A small model that answers yes/no questions on an image's attributes, trained from scratch: encoder moe top_k, fusion encoder layers 6.
Rows from block 5 of the image encoder of a small model that answers yes/no questions on an image's attributes, named by matrix and row number. Rows with one number within an expert belong to one neuron, the router's apart. Each number is 500 + 40 x the weight over its row's rms, rounded and kept within 0 to 999. All counts start at 0. Numbers have three digits each.
After each expert's rows are labels from the 100 images, of 14976, where the router gives the expert most weight on average: "patch colour" is the nearest of a few named colours to the mean colour under the peak. Only what is clearly more common there than usual is listed. The data: photos of arthropod specimens (BIOSCAN-5M).
# router: router (encoder.blocks.5.mlp.router.weight, 16x128, trained with AdamW), inputs 0-127
# gate: expert gate (encoder.blocks.5.mlp.gate, 16x128x128), inputs 0-127
# up: expert up (encoder.blocks.5.mlp.up, 16x128x128), inputs 0-127
# down: expert down (encoder.blocks.5.mlp.down, 16x128x128, transposed), outputs 0-127

# expert 9
router.9:451504443503490546502449533504513478477512521515549485424477488549519492447480595502484520478469501519494568510437528539542486494502538471488560471453442446488448501460516535470511532502521533485534440556492520436419499531508470601491473551527537493491437530562518522556534551533577493548427461546504482531489476520457463545553574484497543485509530514502627478468464456516541564563571
gate.8:431549487488479473539417497469505464420501535528437555475428531534544471468448518477442528475469504552525504516442545519512504487495449541469536548467505407539508484480502537475479454565589540496607486472499518483468551509486447478493475513464437508521479477555485443445550564435518504573488450559495502528510480489529543464493484475589571470508450582475501478495467430529499498459530
up.8:524473520551535410440547498501458502571517494518476405515469501476486483434526492482575488418492539495542515540526520386546454468501511503529493526554516465510501496436537522515470467509566480561523529499502477503588472588490513509539496583483476494540496533506483473513424520511500456530465487449560501563440534467515514513458451448464479544503541579488433488508473494485417471412546
down.8:558483420543521538494487513452463447522416521534431483552532532440564534466542499511478488457507450553516488572517482519502544482499490570491451540422527490495468455415488540515467548511561511437450480404503509504478467460504485547491545534557469504532523534475539446536540486506481530493502481540544546477485480496550519491413486480483561582442468476502447429521481550517522397514444
patch colour: brown

# expert 4
router.4:482471577509502520482504471478500462453540499507420495475527587491515478487459475504465545527522506458428474480499493523535486565501458508470463472456494512437567476498544504388527547430446471493530484517516426506553511491523455536504590504509506535528519553520498534457526368461515505476562581492491469497490509584508569484419502507514468497520517417447558419509470511454487468475455
gate.15:555507457536442517444465489493496586535536496456457477482501447558504469462419570531513480464561554512582508528515514514555523541526473538489500465534469604466462471549522564529423437498467622515463486514506480544539550525495460459505492487508461491443550522484488468515514465497523465534461503519536547443453456453466567547481516512471534524541461485510412556454526481425547492501515
up.15:512470460522456542499502511467530543485530495475432421469475512446450497446439523562478516481540557528520519487532522542551518524443516444436530488557565542474451537504491541549438509492469525551500519416518495489449458491524478491479537569477465478502518513528483497477533504476519411497479510546511481540527444458503548576433515490461624513579415513595446508449465527450538484481542
down.15:564475527438490468436549529475527471541541473531512524586582522485505469509450567560534555415539485511500507492539496463519476416516516499530536556531519475437539532458497568444555566510466438526496540476463504526517448459481457486496510524544506454525475491552502528506393436555586487519459571448522557581508494514456527500563574499460490524498488491440497541506466514480484507522543
patch colour: grey

# expert 14
router.14:489448467483582544533463545561554497546548437506462567510508509472462533467429617521518488473534508550569484474539496501557512522495544495562457454542532480463513490454463516443485468496494491438488530519603477453534430506536589503453462559560489554499510566531440537549504486536494481483519449482470483517516465511508409508575588529467540522495500553490510444465498510519514504476478
gate.7:544459543514594500437501494535488558519515473492516506529542510508476475498432497443449526544539474581481494534478552475458498512543485484466500465507478498546444489495541485535601467397496462449523455448556511465437469550516470552504515525528480549418521488520480486563512553513466383547538519504480549513426450534509443508472576570541423474471552527531520504446494505514521526469464
up.7:491474537569506511495461542499523487517498505526474392450515484474523529467454564487528489524523532476503490521498527569483522412504525535494509455467496455432484465508515546478538529536505451475478476559537541460494528482441545476459453579492533525525599544416476482432442451494498423452518599465477560434520457462467464588550503511502502462445567466505566485479535526515506565464472
down.7:532550533524552570507535463459477502446526538417461461541480550498421566527554554464424458417461513455451508544492524529468515433488469540521498474530532515547491505511521515492503484524502515462529470485551452531475627487505503493500468558520443495511500519414553500491492434478425540541505437523504482464546472423508531490543550520476564481558513448495442523530397497464497482524527
patch colour: brown

# expert 13
router.13:555467487472511602528532513493530430446546510521516606505456463464468526436485534476475446450500541503516459476523449560468506439484490428549492467426458502525428497532537544458504493507509517461521545527428552460456562464529500516557445489539516493495500606514508529534530519510518494550507482463474575504505497511491418543567536541451559545440466539510537489478483444493486439563469
gate.7:443461457549492531468559487530411553545430507605479540559441529521496378491529525502450519530495489442466497495564460507466479448482569525537478459423520523556497525521537449439556509492489513528512463543498502561534532488470491443510478532532529481574533511543516480454423526560488519522509482510538485498510427473449511531439487520516526520516575538462481548510438539438499506559470
up.7:461560528469491479473504480531460499532469553558496478467480548491537538516567457537514568507420483457501452487492472489586476565468423490539563497435469417431468471584481533429514514484507513401504492511482466518560528536517491522473533493464514410470490485509536439519533481419504481473518511493597564517515424503555537531521509537537443520443465534487582499518517493494475468448491
down.7:455545484485493466484568493552606545563387502505491512524455467570573488512581521515476559499481507480524478530497398518541509554470447514511468465528539662483539510557498514485509498456491556574504432519460489522477481495473523550453504487483562480458491525462473485479467439533509517485483502483565541449497570509488539552510505498493503485563471447471495465506470508481555487453504
patch colour: grey

# expert 6
router.6:548519514497523499429507608459418470532449547423580471487518519448491469498509534453457507543468440501496577494501510470496475520423458448499556573488491494450476471534519539467449484480557489513547458537435465569541504452509490478576449506534442548456501510457532423483542544531502518465463469528505552521471615503546472465451507505518493507429548472463510483510494455494452459458478
gate.8:409534460544477501448513543517478496525513554471526567575528577429486524464443500533495539474486577419546517501526470473572438439481550533458513499558511478534508469529448487457488541552517547497477454568550512470537480492475489471467477507484521446446523560436434498481468586440525502505499540495522499547572504461461422495470494500545491539514539464518469457517517557448560455538565
up.8:422524466510481528405524591504490509556504520497532538583571509488486518455552484463490523465556541396578550503560445455513458529490517545494510547608448511505495479493425454501523570500473511481495454550542528497523523480484513454533452488478490484465520563438471466507500589456563494469510519517529473549571486478471433498460525492513489495528511477528498489539488557473514411521563
down.8:554483471482496553558418575487529536475477505526515448436535484471518570521434454545500570469457512506475455491421485537472534483505518476531500614478508603507435468513522497464521524513530446453531549504505531560514454434454565505515501496484476517551527474501435480492488576539479456494546532478460504520512483507535566467466468481528498508578506506593508469557534458597501438479524
patch colour: grey

# expert 7
router.7:509520491591480504507504578522452446510488430436460483556463446527527466438523573531553506522486486460495472512479471466566503431497467486518545450480475511515452502536575535540555476513541525529542470567535374511476495468497547538567478556490522506489542486442452496542496481578470488597533503527510573519446455503470529541462450463514523502522459557500478418508494536565487504479543
gate.0:531527509480491533505468533503554507453585569524551456548530545430524532557520509538421463503459458543544461526499495561527522472447492463578516483471536507453493494462589466489512604530549470458523465495505486492499466475468434467517551499474522493408456430433524551572483511492566499515466472537494522454466481500518498461515469548479524587486503501480617435506547499493537462457503
up.0:516484522544499479438543436489553452510579551479516562577485485559568481459492457536514509564491538545423460476571526483563471497528484497472521490472530541435525488508513428539474567538517537483466456478521521482459526576523451484478502505522492544552477514437487523491542434503600465484508510500416515447530520487520523504552476462456524506508400450562496527473433506496530530589556
down.0:495500410430517490470402513520538500511478488535514433445589525426525402466553527461565496489511533553491477482514522500516518527457501494481502555509497446499556493508472505488541507509540539589488445534484433469515505501565555480469497554466415536476471509543563454526508526401532429528499473587526451555487522500501551504529435486550494535519505508533479430423522491478544504520492
patch colour: grey

# expert 3
router.3:505500488479507472465512560585455429499466551515428514535494495502468523440514539583498442466525542455519542504522559418601442487455523552539499465486534565526458487507500503500444536533452415491580556470465519493420506506516578481502480503468587535513496506480476422489497448502555523447481535532482511523466540522557538537533545523525515534545505498486449425538475583453487480502482
gate.15:483475514474558452490406493465466517471553478445467520424457488486507484434443461523480509467514502534399451527574439565520515507557479475506479511491546518526466465480489585491468471457466484468513511484509459487500484522549477540553532521524450482524534497495478504585505485473528541404561484476581456468477543452496499546500443404515454514572436530555423489551514514495412490511531
up.15:495522458518439547531559560504570505565408481557553466560536481559496523546535494461514496533467492460567480486425517461487501520462524488497510496530464481459521492443517414498567520491508498514451525553508532505509540478451452460470479488512494506435443540500494549461475528532485465594483577542463513535511466542478558460467554544466524521441541506467624533475491513544609480480502
down.15:467487531481519461460426468478519500473505528522536489454494484526507560485552491429540509474486517470515499479489537507543541464530583500455460422453509532521414579522481496446463545514520539486596560488530459573572432481530475535454465514546501484493481531528476533507489536471519520549524490472511504511481515448542543574469543600514577544572494498595526519510523529462594568543483
patch colour: grey

# expert 11
router.11:452530456498535551458458553516534504535478494494492510451587478544526493473492508533441509465561492484470480495467573519517526468536491551546485461458610574503507483484531503497468449489602485472530459451502506497508499487559475480525485474541448495526527500493556549539516600501602518457544474495555439560441511506542447576541513512534570511462425541555492577461507560513484507449475
gate.0:509492479395472503518513497503522542547496475490532496466482488441501645482483541487556504526455500540396499479520506489482495456489567523534563508579553514504501454512528497489489444498478494481441479430435550500509464548495480552484475499574418495453463483539503477447506522549601486463568490514459545533515506529551581486581463559445463494536520501474547523567511521549504511476509
up.0:490525554468506545482487527507511457455481551559514464520529478484553437537500436460458434481537424526537513499471594490509449440506518501484475509455473447471525559462551468475525587532470518466446443445498519489512536500516444420440538531491580492565582444450461531529557486536462511482440555549503430486527455505462516503513541454535413511475543456524502434460501478453494470503453
down.0:531482517443514489508466557512431566491464506501508515520549481512509516544533549489463510517573587514426422503506503572471534506457480547509501548410555549527514591491512520490506497395468493481565543540535578481513491472536541497568460408489527486493549483499457496505463489526471543524437466532514453488552546520536514555493438439426421517470463497500511559454515472489482575508487
patch colour: grey