Rows from block 3 of the fusion encoder of a small model that answers yes/no questions on an image's attributes, named by matrix and row number. Rows with one number within an expert belong to one neuron, the router's apart. Each number is 128 + 24 x the weight over its row's rms, rounded and kept within 0 to 255. All counts start at 0.
Before each expert's rows are labels from the 100 texts, of 14976, where the router gives the expert most weight on average: "tokens" is the input token at the peak. Only what is clearly more common there than usual is listed. The data: photos of arthropod specimens (BIOSCAN-5M). In brackets: how many of the 100.
# router: router (fusion_encoder.blocks.3.mlp.router.weight, 8x128, trained with AdamW), inputs 0-127
# up: expert up (fusion_encoder.blocks.3.mlp.up, 8x256x128), inputs 0-127
# down: expert down (fusion_encoder.blocks.3.mlp.down, 8x128x256, transposed), outputs 0-127

# expert 2
tokens: "order Lepidoptera" (8)
router.2 [163 100 127 127 164 161 152 166  92 157 166 102 107 133 117  94 101 175  82 130 166 178 118 123 131  95 147 139 120  94 111 154 103 120 135 120 121 131 145 119 161  73 113 167 134 105 114 115 140 109 151  86 146  85 140 144 113 106 139 116 138 127 151 130 124 148 132 127 138 176 131 126 145 157 168 122 160  85 125 135 135  82 157 104 133 122 143 143  97 138 104 120 134 126 120  78 105 123 143 144 150 119 155 108  99 135 137 111  87 157 129 116  92 145 102 127 108 106 127 146  72 111 133 118 147 116 123 172]
up.10 [147 162 137 112 130 109 146 166 149 118 135 107  89  96 168 150  85 154 151 148 144 135 138  77 132 146 117 114 133 116 117 117 122  96  64 105 169 124 102 102 107 146 137 124 136 124 157 130 131 167 127 128 126 134 138 124 162  86 151 145 140 117 123 130 129 149 122 115  87 176  98 120 124 116 131 137 116 109  97 154 131 132 146 130 146 139 163 138 171 110 124 118 140  94 181 156 107  94 118 149 116 126 134 142 167 114 120 102 120 148  95 110 153 100 124  92 117 187  72 164 112 124  75 146 120 139 151 160]
down.10 [115  89 148 121 107 118 100 110 129 125 120 103 139 132  76 149 160 139 137 122 138 143 124 123  90  69 127 128  94 166 158 122 106 138 173 137 115 182  80 115 110 150 147 106 138 101 114 110 150 117 124 122 114 142  71 159 139 118 126  81 146 115 143 122 133 143 156 157 154 116 151 146 113 173 118 115 147 122 144 130 148 114 105 139 122 112  91 151  81 130 164 131 144 140 117 102 147 178 134 129  95  77 140 120 106 160 117 136 130 135 131 188 140 127 153 120 156 103 177 115 152 156 149 106 156 116 131  90]
up.11 [106 189 115 152 122 124 156 145 166 133 118 132 121 167 139 147 177 122 144 125 116 167 146 100  86 143  94 126 112 149  82 153 134 131  82 133 152 135 117 125 154 132 141 169 142 129 127 135 154 105 111 170 132  92  87 113  96 117 119 149 113 115  77 118 123 137 110 166 125 126 125 125 143 166 122 109 118 109 128  93  93 115 112 108 140 153 100 104 205 110 102  72 117 143 167 134 128 141  86 120 129 119 128 100  78 144  97 106 115 113  94 147 110 100 113 134 141 119 112 121 130 158 135 164 125 131 131 115]
down.11 [123  91 152 146 132 135 131 100 103 132 149  76 151  95 105 184 163 123 106 122 140 121 126 148 142 106 150  81 113 123 142 149 108 168 156 152 146 156 166 115  92 132 127  99  79 136  84 162 113 141 129 156 124 146  67 117 136 126 120  92 173 127 109 137 137 134 162 115 125 138 159 123 116 110 132 148 134  69 114 140 145 133 133 157 115 115 168 137  84 176 169 122  94 111 128 102 121 115 153 126 125 144 122 104 124 142 125 118 108 153 120 104 108 130  89 148 135 164 132 122 116 179 145 107 149 123 174 129]

# expert 5
tokens: "order Thysanoptera" (16)
router.5 [136 114 117 127 163 153 126 165  86 168 160 122  92 137 113 105 112 194  72 130 158 171 114 113 100 109 121 136 106 122 134 156 102 113 139 124 111 149 112 114 134  97 126 165 128 125 121 115 141 117 131  95 132 104 159 168 114 129 129 113 131 111 120 104 148 127 137 121 169 170 117 146 129 180 175 148 165  99 113  98 144 127 166 114 112 105 162 136  75 100 115 150 109 128 118 122 133 144 154 105 154 142 142 113 120 133 136  73 106 140 136 124 121 146 144 111 103  83 101 183 104 111 128 121 118 126 158 169]
up.10 [106 127 117 138  78 111 113 116 134 115 116 140 162 108 154  94 114 105 175 132 131 111  90 121  96 123 107 154 170 146 128  54 123 148  78 100 127 127 121 149 118 152 164  80 155 118 119 171 131 145 111 127 124 131  73 149 133 145 110 110 155  87 138 145 147 111 125 116 122 129 133 120 142 114 126 111 142 152 121 151 102 145 126 134 143 128 121 190 120 168 158 132 130 142 162 140 155 152 144 125 128 130  82 156 130 139  96 140 129  68 150 137 138 112 182 109 180 112 150 143 139 132 103 143  94 143 114 112]
down.10 [105 146 136 119 155 141 178 117 143 113 139 147 126 128 123 132 116 176 135 112  98 123  78 143  63 120 129 148 133 118 158 139 125 123 111 105 108 116 187 156 149 153 119 135 125 136 140 165 110 104 110 141 146 114  67  88 185 144 130 139 150 126  86 108  99 137 168 139 128 161 141 130 154 119  88 170  93 131 123 128 145  83 172 122 100 105 119 123 102 159 150 129 162 144 115 163 147 132 130 107  96 120 119 145 122 131 150 122 128 139 124  74 108 132 108 110 103 130 149 143 120 130 187 134 115 163 101 117]
up.11 [134 138 122 134 129  93 109 125 129 150 124 103 148 157 128 186 115 127 129 112 139 142 117 113 103 110 125 151 113 189 141 145 157 117 119 125 154 171 107 135 132 107  95 138  95 114 154 133 120 149 127 133 140 155  90 151 161 123 149 106 141  93 164 154 190  95 106 173 162 151 144 107 115 130  97 144 105 126 127 163  97 116 104 107 129 164  92 196 109 145 138 138 118 104 133 101 104 125 129 143 126 123  82 105  94  92 155 132  99 118 110 157 128 126  99  88 144 140 170 156 122 119 131 139 130  78 155 107]
down.11 [160 133  76  87  84 153 129 126  95 121 169  91 122 106 151 136 136 106 142 134 136 129 145 135 141 125  92 151 106 131 124 156  98 163 126 136 143 144 113 163 129 144 127  83 148 161 141 109 134 120 123 101 105  71 115 141 137 179 136 154 112 158 140 140 131 123 151 148 158 175 103 124 118 125 117 104 171 101 126 148 145 135 160 128 120 107  80  89 112 112 164 123 143 148 138 135 126 159 120 134 114 172 107 119 110 165 160 156  64 163 103 172 135 128 134 135  81 138 102 126 118 137 127 135 165 144  98 128]

# expert 7
tokens: "order Hymenoptera" (34)
router.7 [166 112 120 134 155 185 150 166  92 132 159 120 118 130 136  98 134 180  79 142 172 184 129 135 117 104 143 147 112 105 133 145 103 151 128 122 140 145 104 124 168 100 107 163 127 123 131  99 157 120 154 107 162 130 158 176 113 117 115 126 135 110 159  83 130 151 126 149 163 177 113 148 127 183 167 141 155 127 134 113 143 131 161 109 131 123 159 132 101 103 133 115 120 155 123  81 124 119 162 118 154 150 174 107 114 166 133 107 114 145 144 143 143 143 116  96 135 109 125 150  94 119 148 129 141 144 140 165]
up.10 [128 173 120 127 110 128 126 158 153 117 123 161 145 129 169 156 125  96 164  68 107  97 100  94  95  99 101 117 166  85 129 131 141  94  83 132  91 115 145 120 126  95 106 176 122 108 124 110 165 174  92 123 144 145  81 127 152 147 121 139 132 113 139 137 110 153 159 110 135 129 128 114 112 146 115 114 127 171 105 127 158  90 144 118 118 138 103 134  83 113 150 106 132 138 162 142 145 151 128 133 159 162 100 162 152 136 120  92  90 137 130 134  75 111 125 128 133  98 123 168 145  85 156 129 121 119 142 121]
down.10 [135 114 112 116 114 127 148 138 117 117 108 154 128 124 141 151 111 113 122 149 135 116 121 146 111 202 159 195 123 106 162 128  80 100  78 109 121 116 106 175 157 130  89 155 125 109 125 155 109 141 108 123 119 124 130 167 149 152 151 141  75 144 112 144 144 152 103 131 143 167 108 151  99 126 118 116 126 132 117  89 104 119 134  94 120 113 130 129 164 127 114 149 187 118 101 125 101  83 113 132 131 126 157 160 159 145 146 121 101 163 126 137 147 138 162 107 137 140 141  57 128  88 164 115 144 145 130 134]
up.11 [106 127 150 176 142 115 151 142 121  91  94 115  91 128 119 162 107 111 165  95 168 137 120 121  85 163 119 105 164 145 143 153 154 128 151 123 108 158 135 126 150 125 113 122  97  94 136 161  67 127 108 181 124  84 108 116 114 150 139 113  98 120 108 122 112 140 100 135 181 128 113 139 150 174 138 129 139 121 142 133 136 107 128 113 138 181 109 134 117 112 120 188 121 136 117 111 121 135 174 146 111  91 164 112 119 147 151  95 134 121 152 149 119 157 102 148 179 128 133 149 157 134 147 130 112 107  83 105]
down.11 [132 113  87 107 142 174 120 149 135 129 134 139 144  86 150  70 139  93 143 121 136 148 130 155 155 130 142 129 126 165 110 105  88  97  78 127 105  97 121 188 114 130 135 138 131 132 151 127 131 143 137 112 139 177 114 137 153 160 120 113 113 129 127 169 109 133 165 122 134 120 146  95 113 120 157 119 138 110  82 154 126 106 124 124 121 102 167 137 137 128 120 125 153 102 105 133 165 108 100 136 147 156 120 179 166 118 112 111  66 150 100 123 129  70 177 100 119 102 120 117 121 114 162 144 142 146 180 123]

# expert 3
tokens: "class Arachnida" (24); "order Trombidiformes" (15); "family Nitidulidae" (10)
router.3 [135 111 117 136 155 163 161 170  78 156 161 115 113 126 125  76 134 177  83 156 159 171  97 132 117  99 135 140  99 117 124 135  69 107 140 104 120 138 133 121 158  80 127 154 112 126 127 100 165  98 157  92 137 112 156 165 107  99 143 123 147 110 141  70 132 142 118 118 155 165 123 142 130 140 164 128 163  93 117 120 146 123 146  93 134 129 157 112  83 116 133 151 122 143 121 101 120 121 164 108 142 151 169 122 100 146 143  99 135 153 136 129 139 148 132 114 118 106  93 157 100 107 149 120 119 142 155 148]
up.10 [124 115 123 103 132  84 122 124  98 111 133 135  98 150 126  98 114 112 152 159  91 126 144  30 108 128 144 165 125 122 126 119  89  93 116 151 131  88 186  97 130 151 115 125 147 136 173 127 127 110 138 140 110 142  82 130 131 165 106 158 157 103 121 149 138 160 109 145 107 136 143 119 158 163 120 139  97 128 151 124 113 137 122 100 120 110 130 161 144 171 134 143 136 118 106 123 132  77 108 138 114 148 114 173  82 143 146 146 168 119 169 141 133 117 131 116 158 122 175 155  99 154  99 132 110 140 138 124]
down.10 [129 116 108 155 137 131 150  93  95 118 144 147 147 124 118 180 129 110 126 115 117 131 127 181 133 104 122 108 141 102  99 166 156 144 121 115 123 175  82 169 114 108 195 125 149 149 120 123 102 133 122 122 125 120 119 133 128 109 173  92 104 120 137 135 121 107 141  76 104  89 112 155 140 127  99 113 143 100 116 146 141 133 124 119 112 156 160 139  91 119 101 159 149  99 190 115  89 174 148 134 137 158 139 106 148 143 122 119  77  98 112  97 159 155  95  91 125 132 123 132 168 112 150 159 132 115 120 153]
up.11 [ 93 139 158 137  94 120 175 128 187 124 143 116 131 117 151 135  88 140 100 142 142 119  96 136 142 113 131 129 162  93 106 123 120 124 121 119 125 100  99 151 124 128 128 109 128 162 157 116 147 122 189 124 179 139 102 148 118 122 141 138 135 127 125 135 165 135 123 164  81 120  98 111 152 132 103 148 108  98 118  95 116 109  91 119 124 126  64 122 117 125 132 128 117 165 167 141 122 110  92 141 151 146 100 167 161 134 110 103 140 130 122  94 128  71 141 135 159 138  93 159 144 101 110 133 104 203 118 121]
down.11 [140 124 110 143 119 109 116 156 111 118 152 126 117 159  68 174 148 108 148 104 112  88 144 118  80 124 157 147 112 197  97 121 171  80 142 165 119 134 130 141 109 112 123 159 150 100 117 136  95 119 104  99  90 141 142 161 123 133 105  99  91 138  88 122 132 145  71 121 119  98 116 123 168 176 154 159 155 128 114 117 108 125 151 173  85 108 106 114 130 131 158 124 159 134 125 109 110 111 112  86 117 130 148 109 106 157  92 126 126 145 137 136 123 149 115 114 151 139  98 123 111 113 148 156 145 129 120  99]