Rows from expert 4 of block 9 of the image encoder, named by matrix and row number. Rows with one number belong to one neuron. Each number is 200 + 30 x the weight over its row's rms, rounded and kept within 0 to 999. All counts start at 0. After the name is the row's rms in percent of the matrix's.
# gate: expert gate (encoder.blocks.9.mlp.gate, 16x256x256), inputs 208-255
# up: expert up (encoder.blocks.9.mlp.up, 16x256x256), inputs 208-255
# down: expert down (encoder.blocks.9.mlp.down, 16x256x256, transposed), outputs 208-255
gate.229,075,184,222,177,202,205,226,206,169,241,208,159,195,237,225,192,167,253,149,197,196,200,183,205,179,194,241,201,238,206,160,230,224,181,197,177,217,187,247,154,160,222,186,245,232,228,210,182,262
up.229,079,188,227,236,234,216,205,184,222,180,151,170,192,211,199,202,201,247,178,195,168,194,168,197,195,129,200,194,234,223,164,191,234,206,187,138,197,197,238,194,193,226,177,208,279,170,209,179,242
down.229,086,178,247,229,119,175,214,236,164,219,200,179,166,230,284,136,206,194,190,162,214,170,176,166,219,203,203,202,232,158,202,210,190,213,231,195,169,228,208,210,220,161,221,151,208,232,125,203,195
gate.230,066,261,221,182,185,180,186,200,213,185,257,210,166,145,157,254,192,195,196,197,237,185,141,175,173,228,188,117,168,237,222,215,245,185,233,159,233,217,105,211,187,204,157,192,228,213,197,232,205
up.230,064,239,230,172,240,196,191,225,172,200,174,210,187,167,189,248,198,206,222,148,175,178,174,206,194,181,203,166,189,232,196,206,207,195,184,179,180,171,195,198,169,203,200,165,184,213,148,238,192
down.230,071,226,222,173,157,182,245,167,255,233,208,203,161,190,240,199,194,238,187,198,172,191,213,163,193,202,219,217,213,200,196,218,232,226,204,156,155,213,210,192,165,257,201,190,142,174,196,239,214
gate.231,099,284,168,226,202,220,199,202,217,209,197,193,171,167,156,94,229,213,204,139,191,171,198,221,231,147,185,186,221,198,186,174,197,239,207,250,198,174,180,145,140,218,204,224,238,154,199,201,233
up.231,094,147,271,180,228,233,231,182,240,169,212,208,158,204,197,219,155,242,166,179,210,219,210,151,185,225,204,200,181,204,183,215,216,214,222,163,184,230,237,173,188,178,222,209,242,240,238,226,218
down.231,094,147,195,206,208,168,204,204,303,226,209,210,216,189,191,197,165,326,201,226,141,232,171,221,222,202,179,208,216,185,192,182,202,189,130,262,165,181,172,226,248,235,196,192,243,204,153,219,150
gate.232,118,175,213,187,191,159,178,180,250,203,178,266,188,251,195,241,179,228,225,176,225,208,236,178,172,163,192,205,199,206,158,209,156,187,196,151,203,181,219,156,211,211,253,154,191,204,226,192,183
up.232,123,187,212,195,177,152,206,209,205,210,163,244,211,206,219,245,198,230,222,223,274,198,221,206,220,216,220,187,250,203,129,193,201,138,233,128,248,199,236,184,187,208,204,176,186,189,225,148,179
down.232,108,194,162,186,212,150,179,207,257,219,212,186,186,197,205,222,198,252,181,204,173,214,231,220,187,201,171,195,159,192,151,244,183,197,191,204,194,232,233,229,165,218,197,164,229,178,265,197,192
gate.233,122,194,216,217,215,207,168,201,199,213,179,207,210,213,189,195,226,153,156,195,211,190,224,234,158,303,221,215,211,232,214,227,218,204,200,177,202,260,184,179,186,198,216,259,202,178,216,190,158
up.233,125,194,180,164,222,216,201,211,247,218,185,222,218,244,151,189,237,154,148,210,201,144,248,191,177,289,207,188,183,226,180,194,212,167,210,194,175,197,177,193,180,210,216,250,200,158,234,181,161
down.233,126,193,209,156,171,189,157,217,123,175,242,172,183,167,179,188,225,183,188,154,196,220,180,172,246,190,235,199,176,188,158,164,192,193,264,160,228,251,231,197,197,196,181,240,195,186,230,246,205
gate.234,117,192,232,196,205,122,218,226,212,203,168,145,184,176,196,149,183,164,230,230,105,186,224,219,175,240,286,162,205,165,228,140,189,249,169,218,155,184,196,137,197,245,179,174,225,204,219,210,172
up.234,114,254,135,189,162,236,189,201,242,202,230,255,154,234,215,240,221,245,187,120,247,183,150,176,188,161,114,188,183,232,166,217,184,173,220,219,248,205,210,221,150,168,223,215,210,238,216,176,209
down.234,115,207,186,234,207,255,224,198,209,165,169,156,203,244,167,234,174,170,213,171,189,238,184,159,150,222,147,162,144,206,246,202,222,208,202,198,200,183,214,230,231,236,214,274,175,201,238,183,157
gate.235,112,184,213,208,253,229,209,233,170,253,194,207,136,204,198,192,189,222,157,217,218,239,202,203,258,252,178,152,207,246,231,205,198,185,260,175,193,189,207,246,214,174,213,199,168,222,216,179,188
up.235,108,189,223,232,233,280,200,225,212,234,200,215,143,196,210,200,256,204,170,230,211,278,209,154,230,238,193,209,227,256,204,226,216,172,264,226,204,212,205,195,219,180,214,175,176,196,210,189,186
down.235,114,188,220,220,159,100,166,217,143,202,296,166,196,190,199,179,183,192,193,129,178,218,186,154,245,218,193,194,161,160,150,217,249,212,280,180,174,189,178,204,203,152,233,196,202,247,177,199,208
gate.236,074,215,220,173,216,250,213,205,233,154,199,156,192,208,171,202,203,227,175,203,190,169,205,174,177,202,187,248,210,189,225,220,254,169,231,242,181,207,213,179,207,218,160,195,239,182,193,213,137
up.236,077,169,253,247,191,219,235,179,213,203,206,166,108,160,240,120,268,234,162,176,214,228,170,202,140,161,194,201,146,218,228,207,203,126,209,190,213,205,181,134,175,221,181,221,206,142,206,172,206
down.236,095,177,164,201,206,204,201,242,187,215,237,159,170,225,236,202,215,290,169,187,210,188,192,266,222,185,231,162,272,217,158,191,167,197,197,210,198,218,240,210,171,202,178,192,226,187,231,239,181
gate.237,079,237,189,271,188,232,270,272,260,165,201,187,237,163,199,208,237,194,156,245,184,176,247,140,200,288,155,216,188,227,213,238,245,252,277,188,201,231,242,270,206,189,154,205,201,178,148,228,173
up.237,074,223,202,227,154,188,228,257,215,214,164,181,199,190,169,215,241,180,208,227,158,182,222,200,203,268,142,274,139,208,197,210,221,195,180,218,254,266,190,245,234,189,201,165,193,178,263,215,183
down.237,082,222,205,213,184,186,129,218,140,202,202,206,201,172,153,191,134,202,185,218,208,197,197,195,220,237,133,164,159,201,154,223,206,228,220,256,220,228,193,220,148,163,207,249,201,207,248,275,252
gate.238,098,238,215,159,191,189,169,246,136,172,264,206,189,190,223,214,180,212,182,220,178,164,163,168,151,188,231,238,190,197,173,240,194,181,194,230,200,236,174,173,247,199,194,212,211,205,218,224,141
up.238,099,205,218,184,241,204,180,266,185,177,199,172,202,216,212,227,235,184,162,200,176,216,164,177,153,217,147,212,177,198,185,216,196,186,188,169,137,140,159,275,196,143,217,207,213,223,200,242,137
down.238,090,215,229,185,178,218,247,219,138,159,247,124,227,218,202,236,248,208,214,195,186,189,235,212,244,221,245,168,230,162,214,206,138,228,206,150,193,230,209,217,161,128,198,185,192,156,221,212,210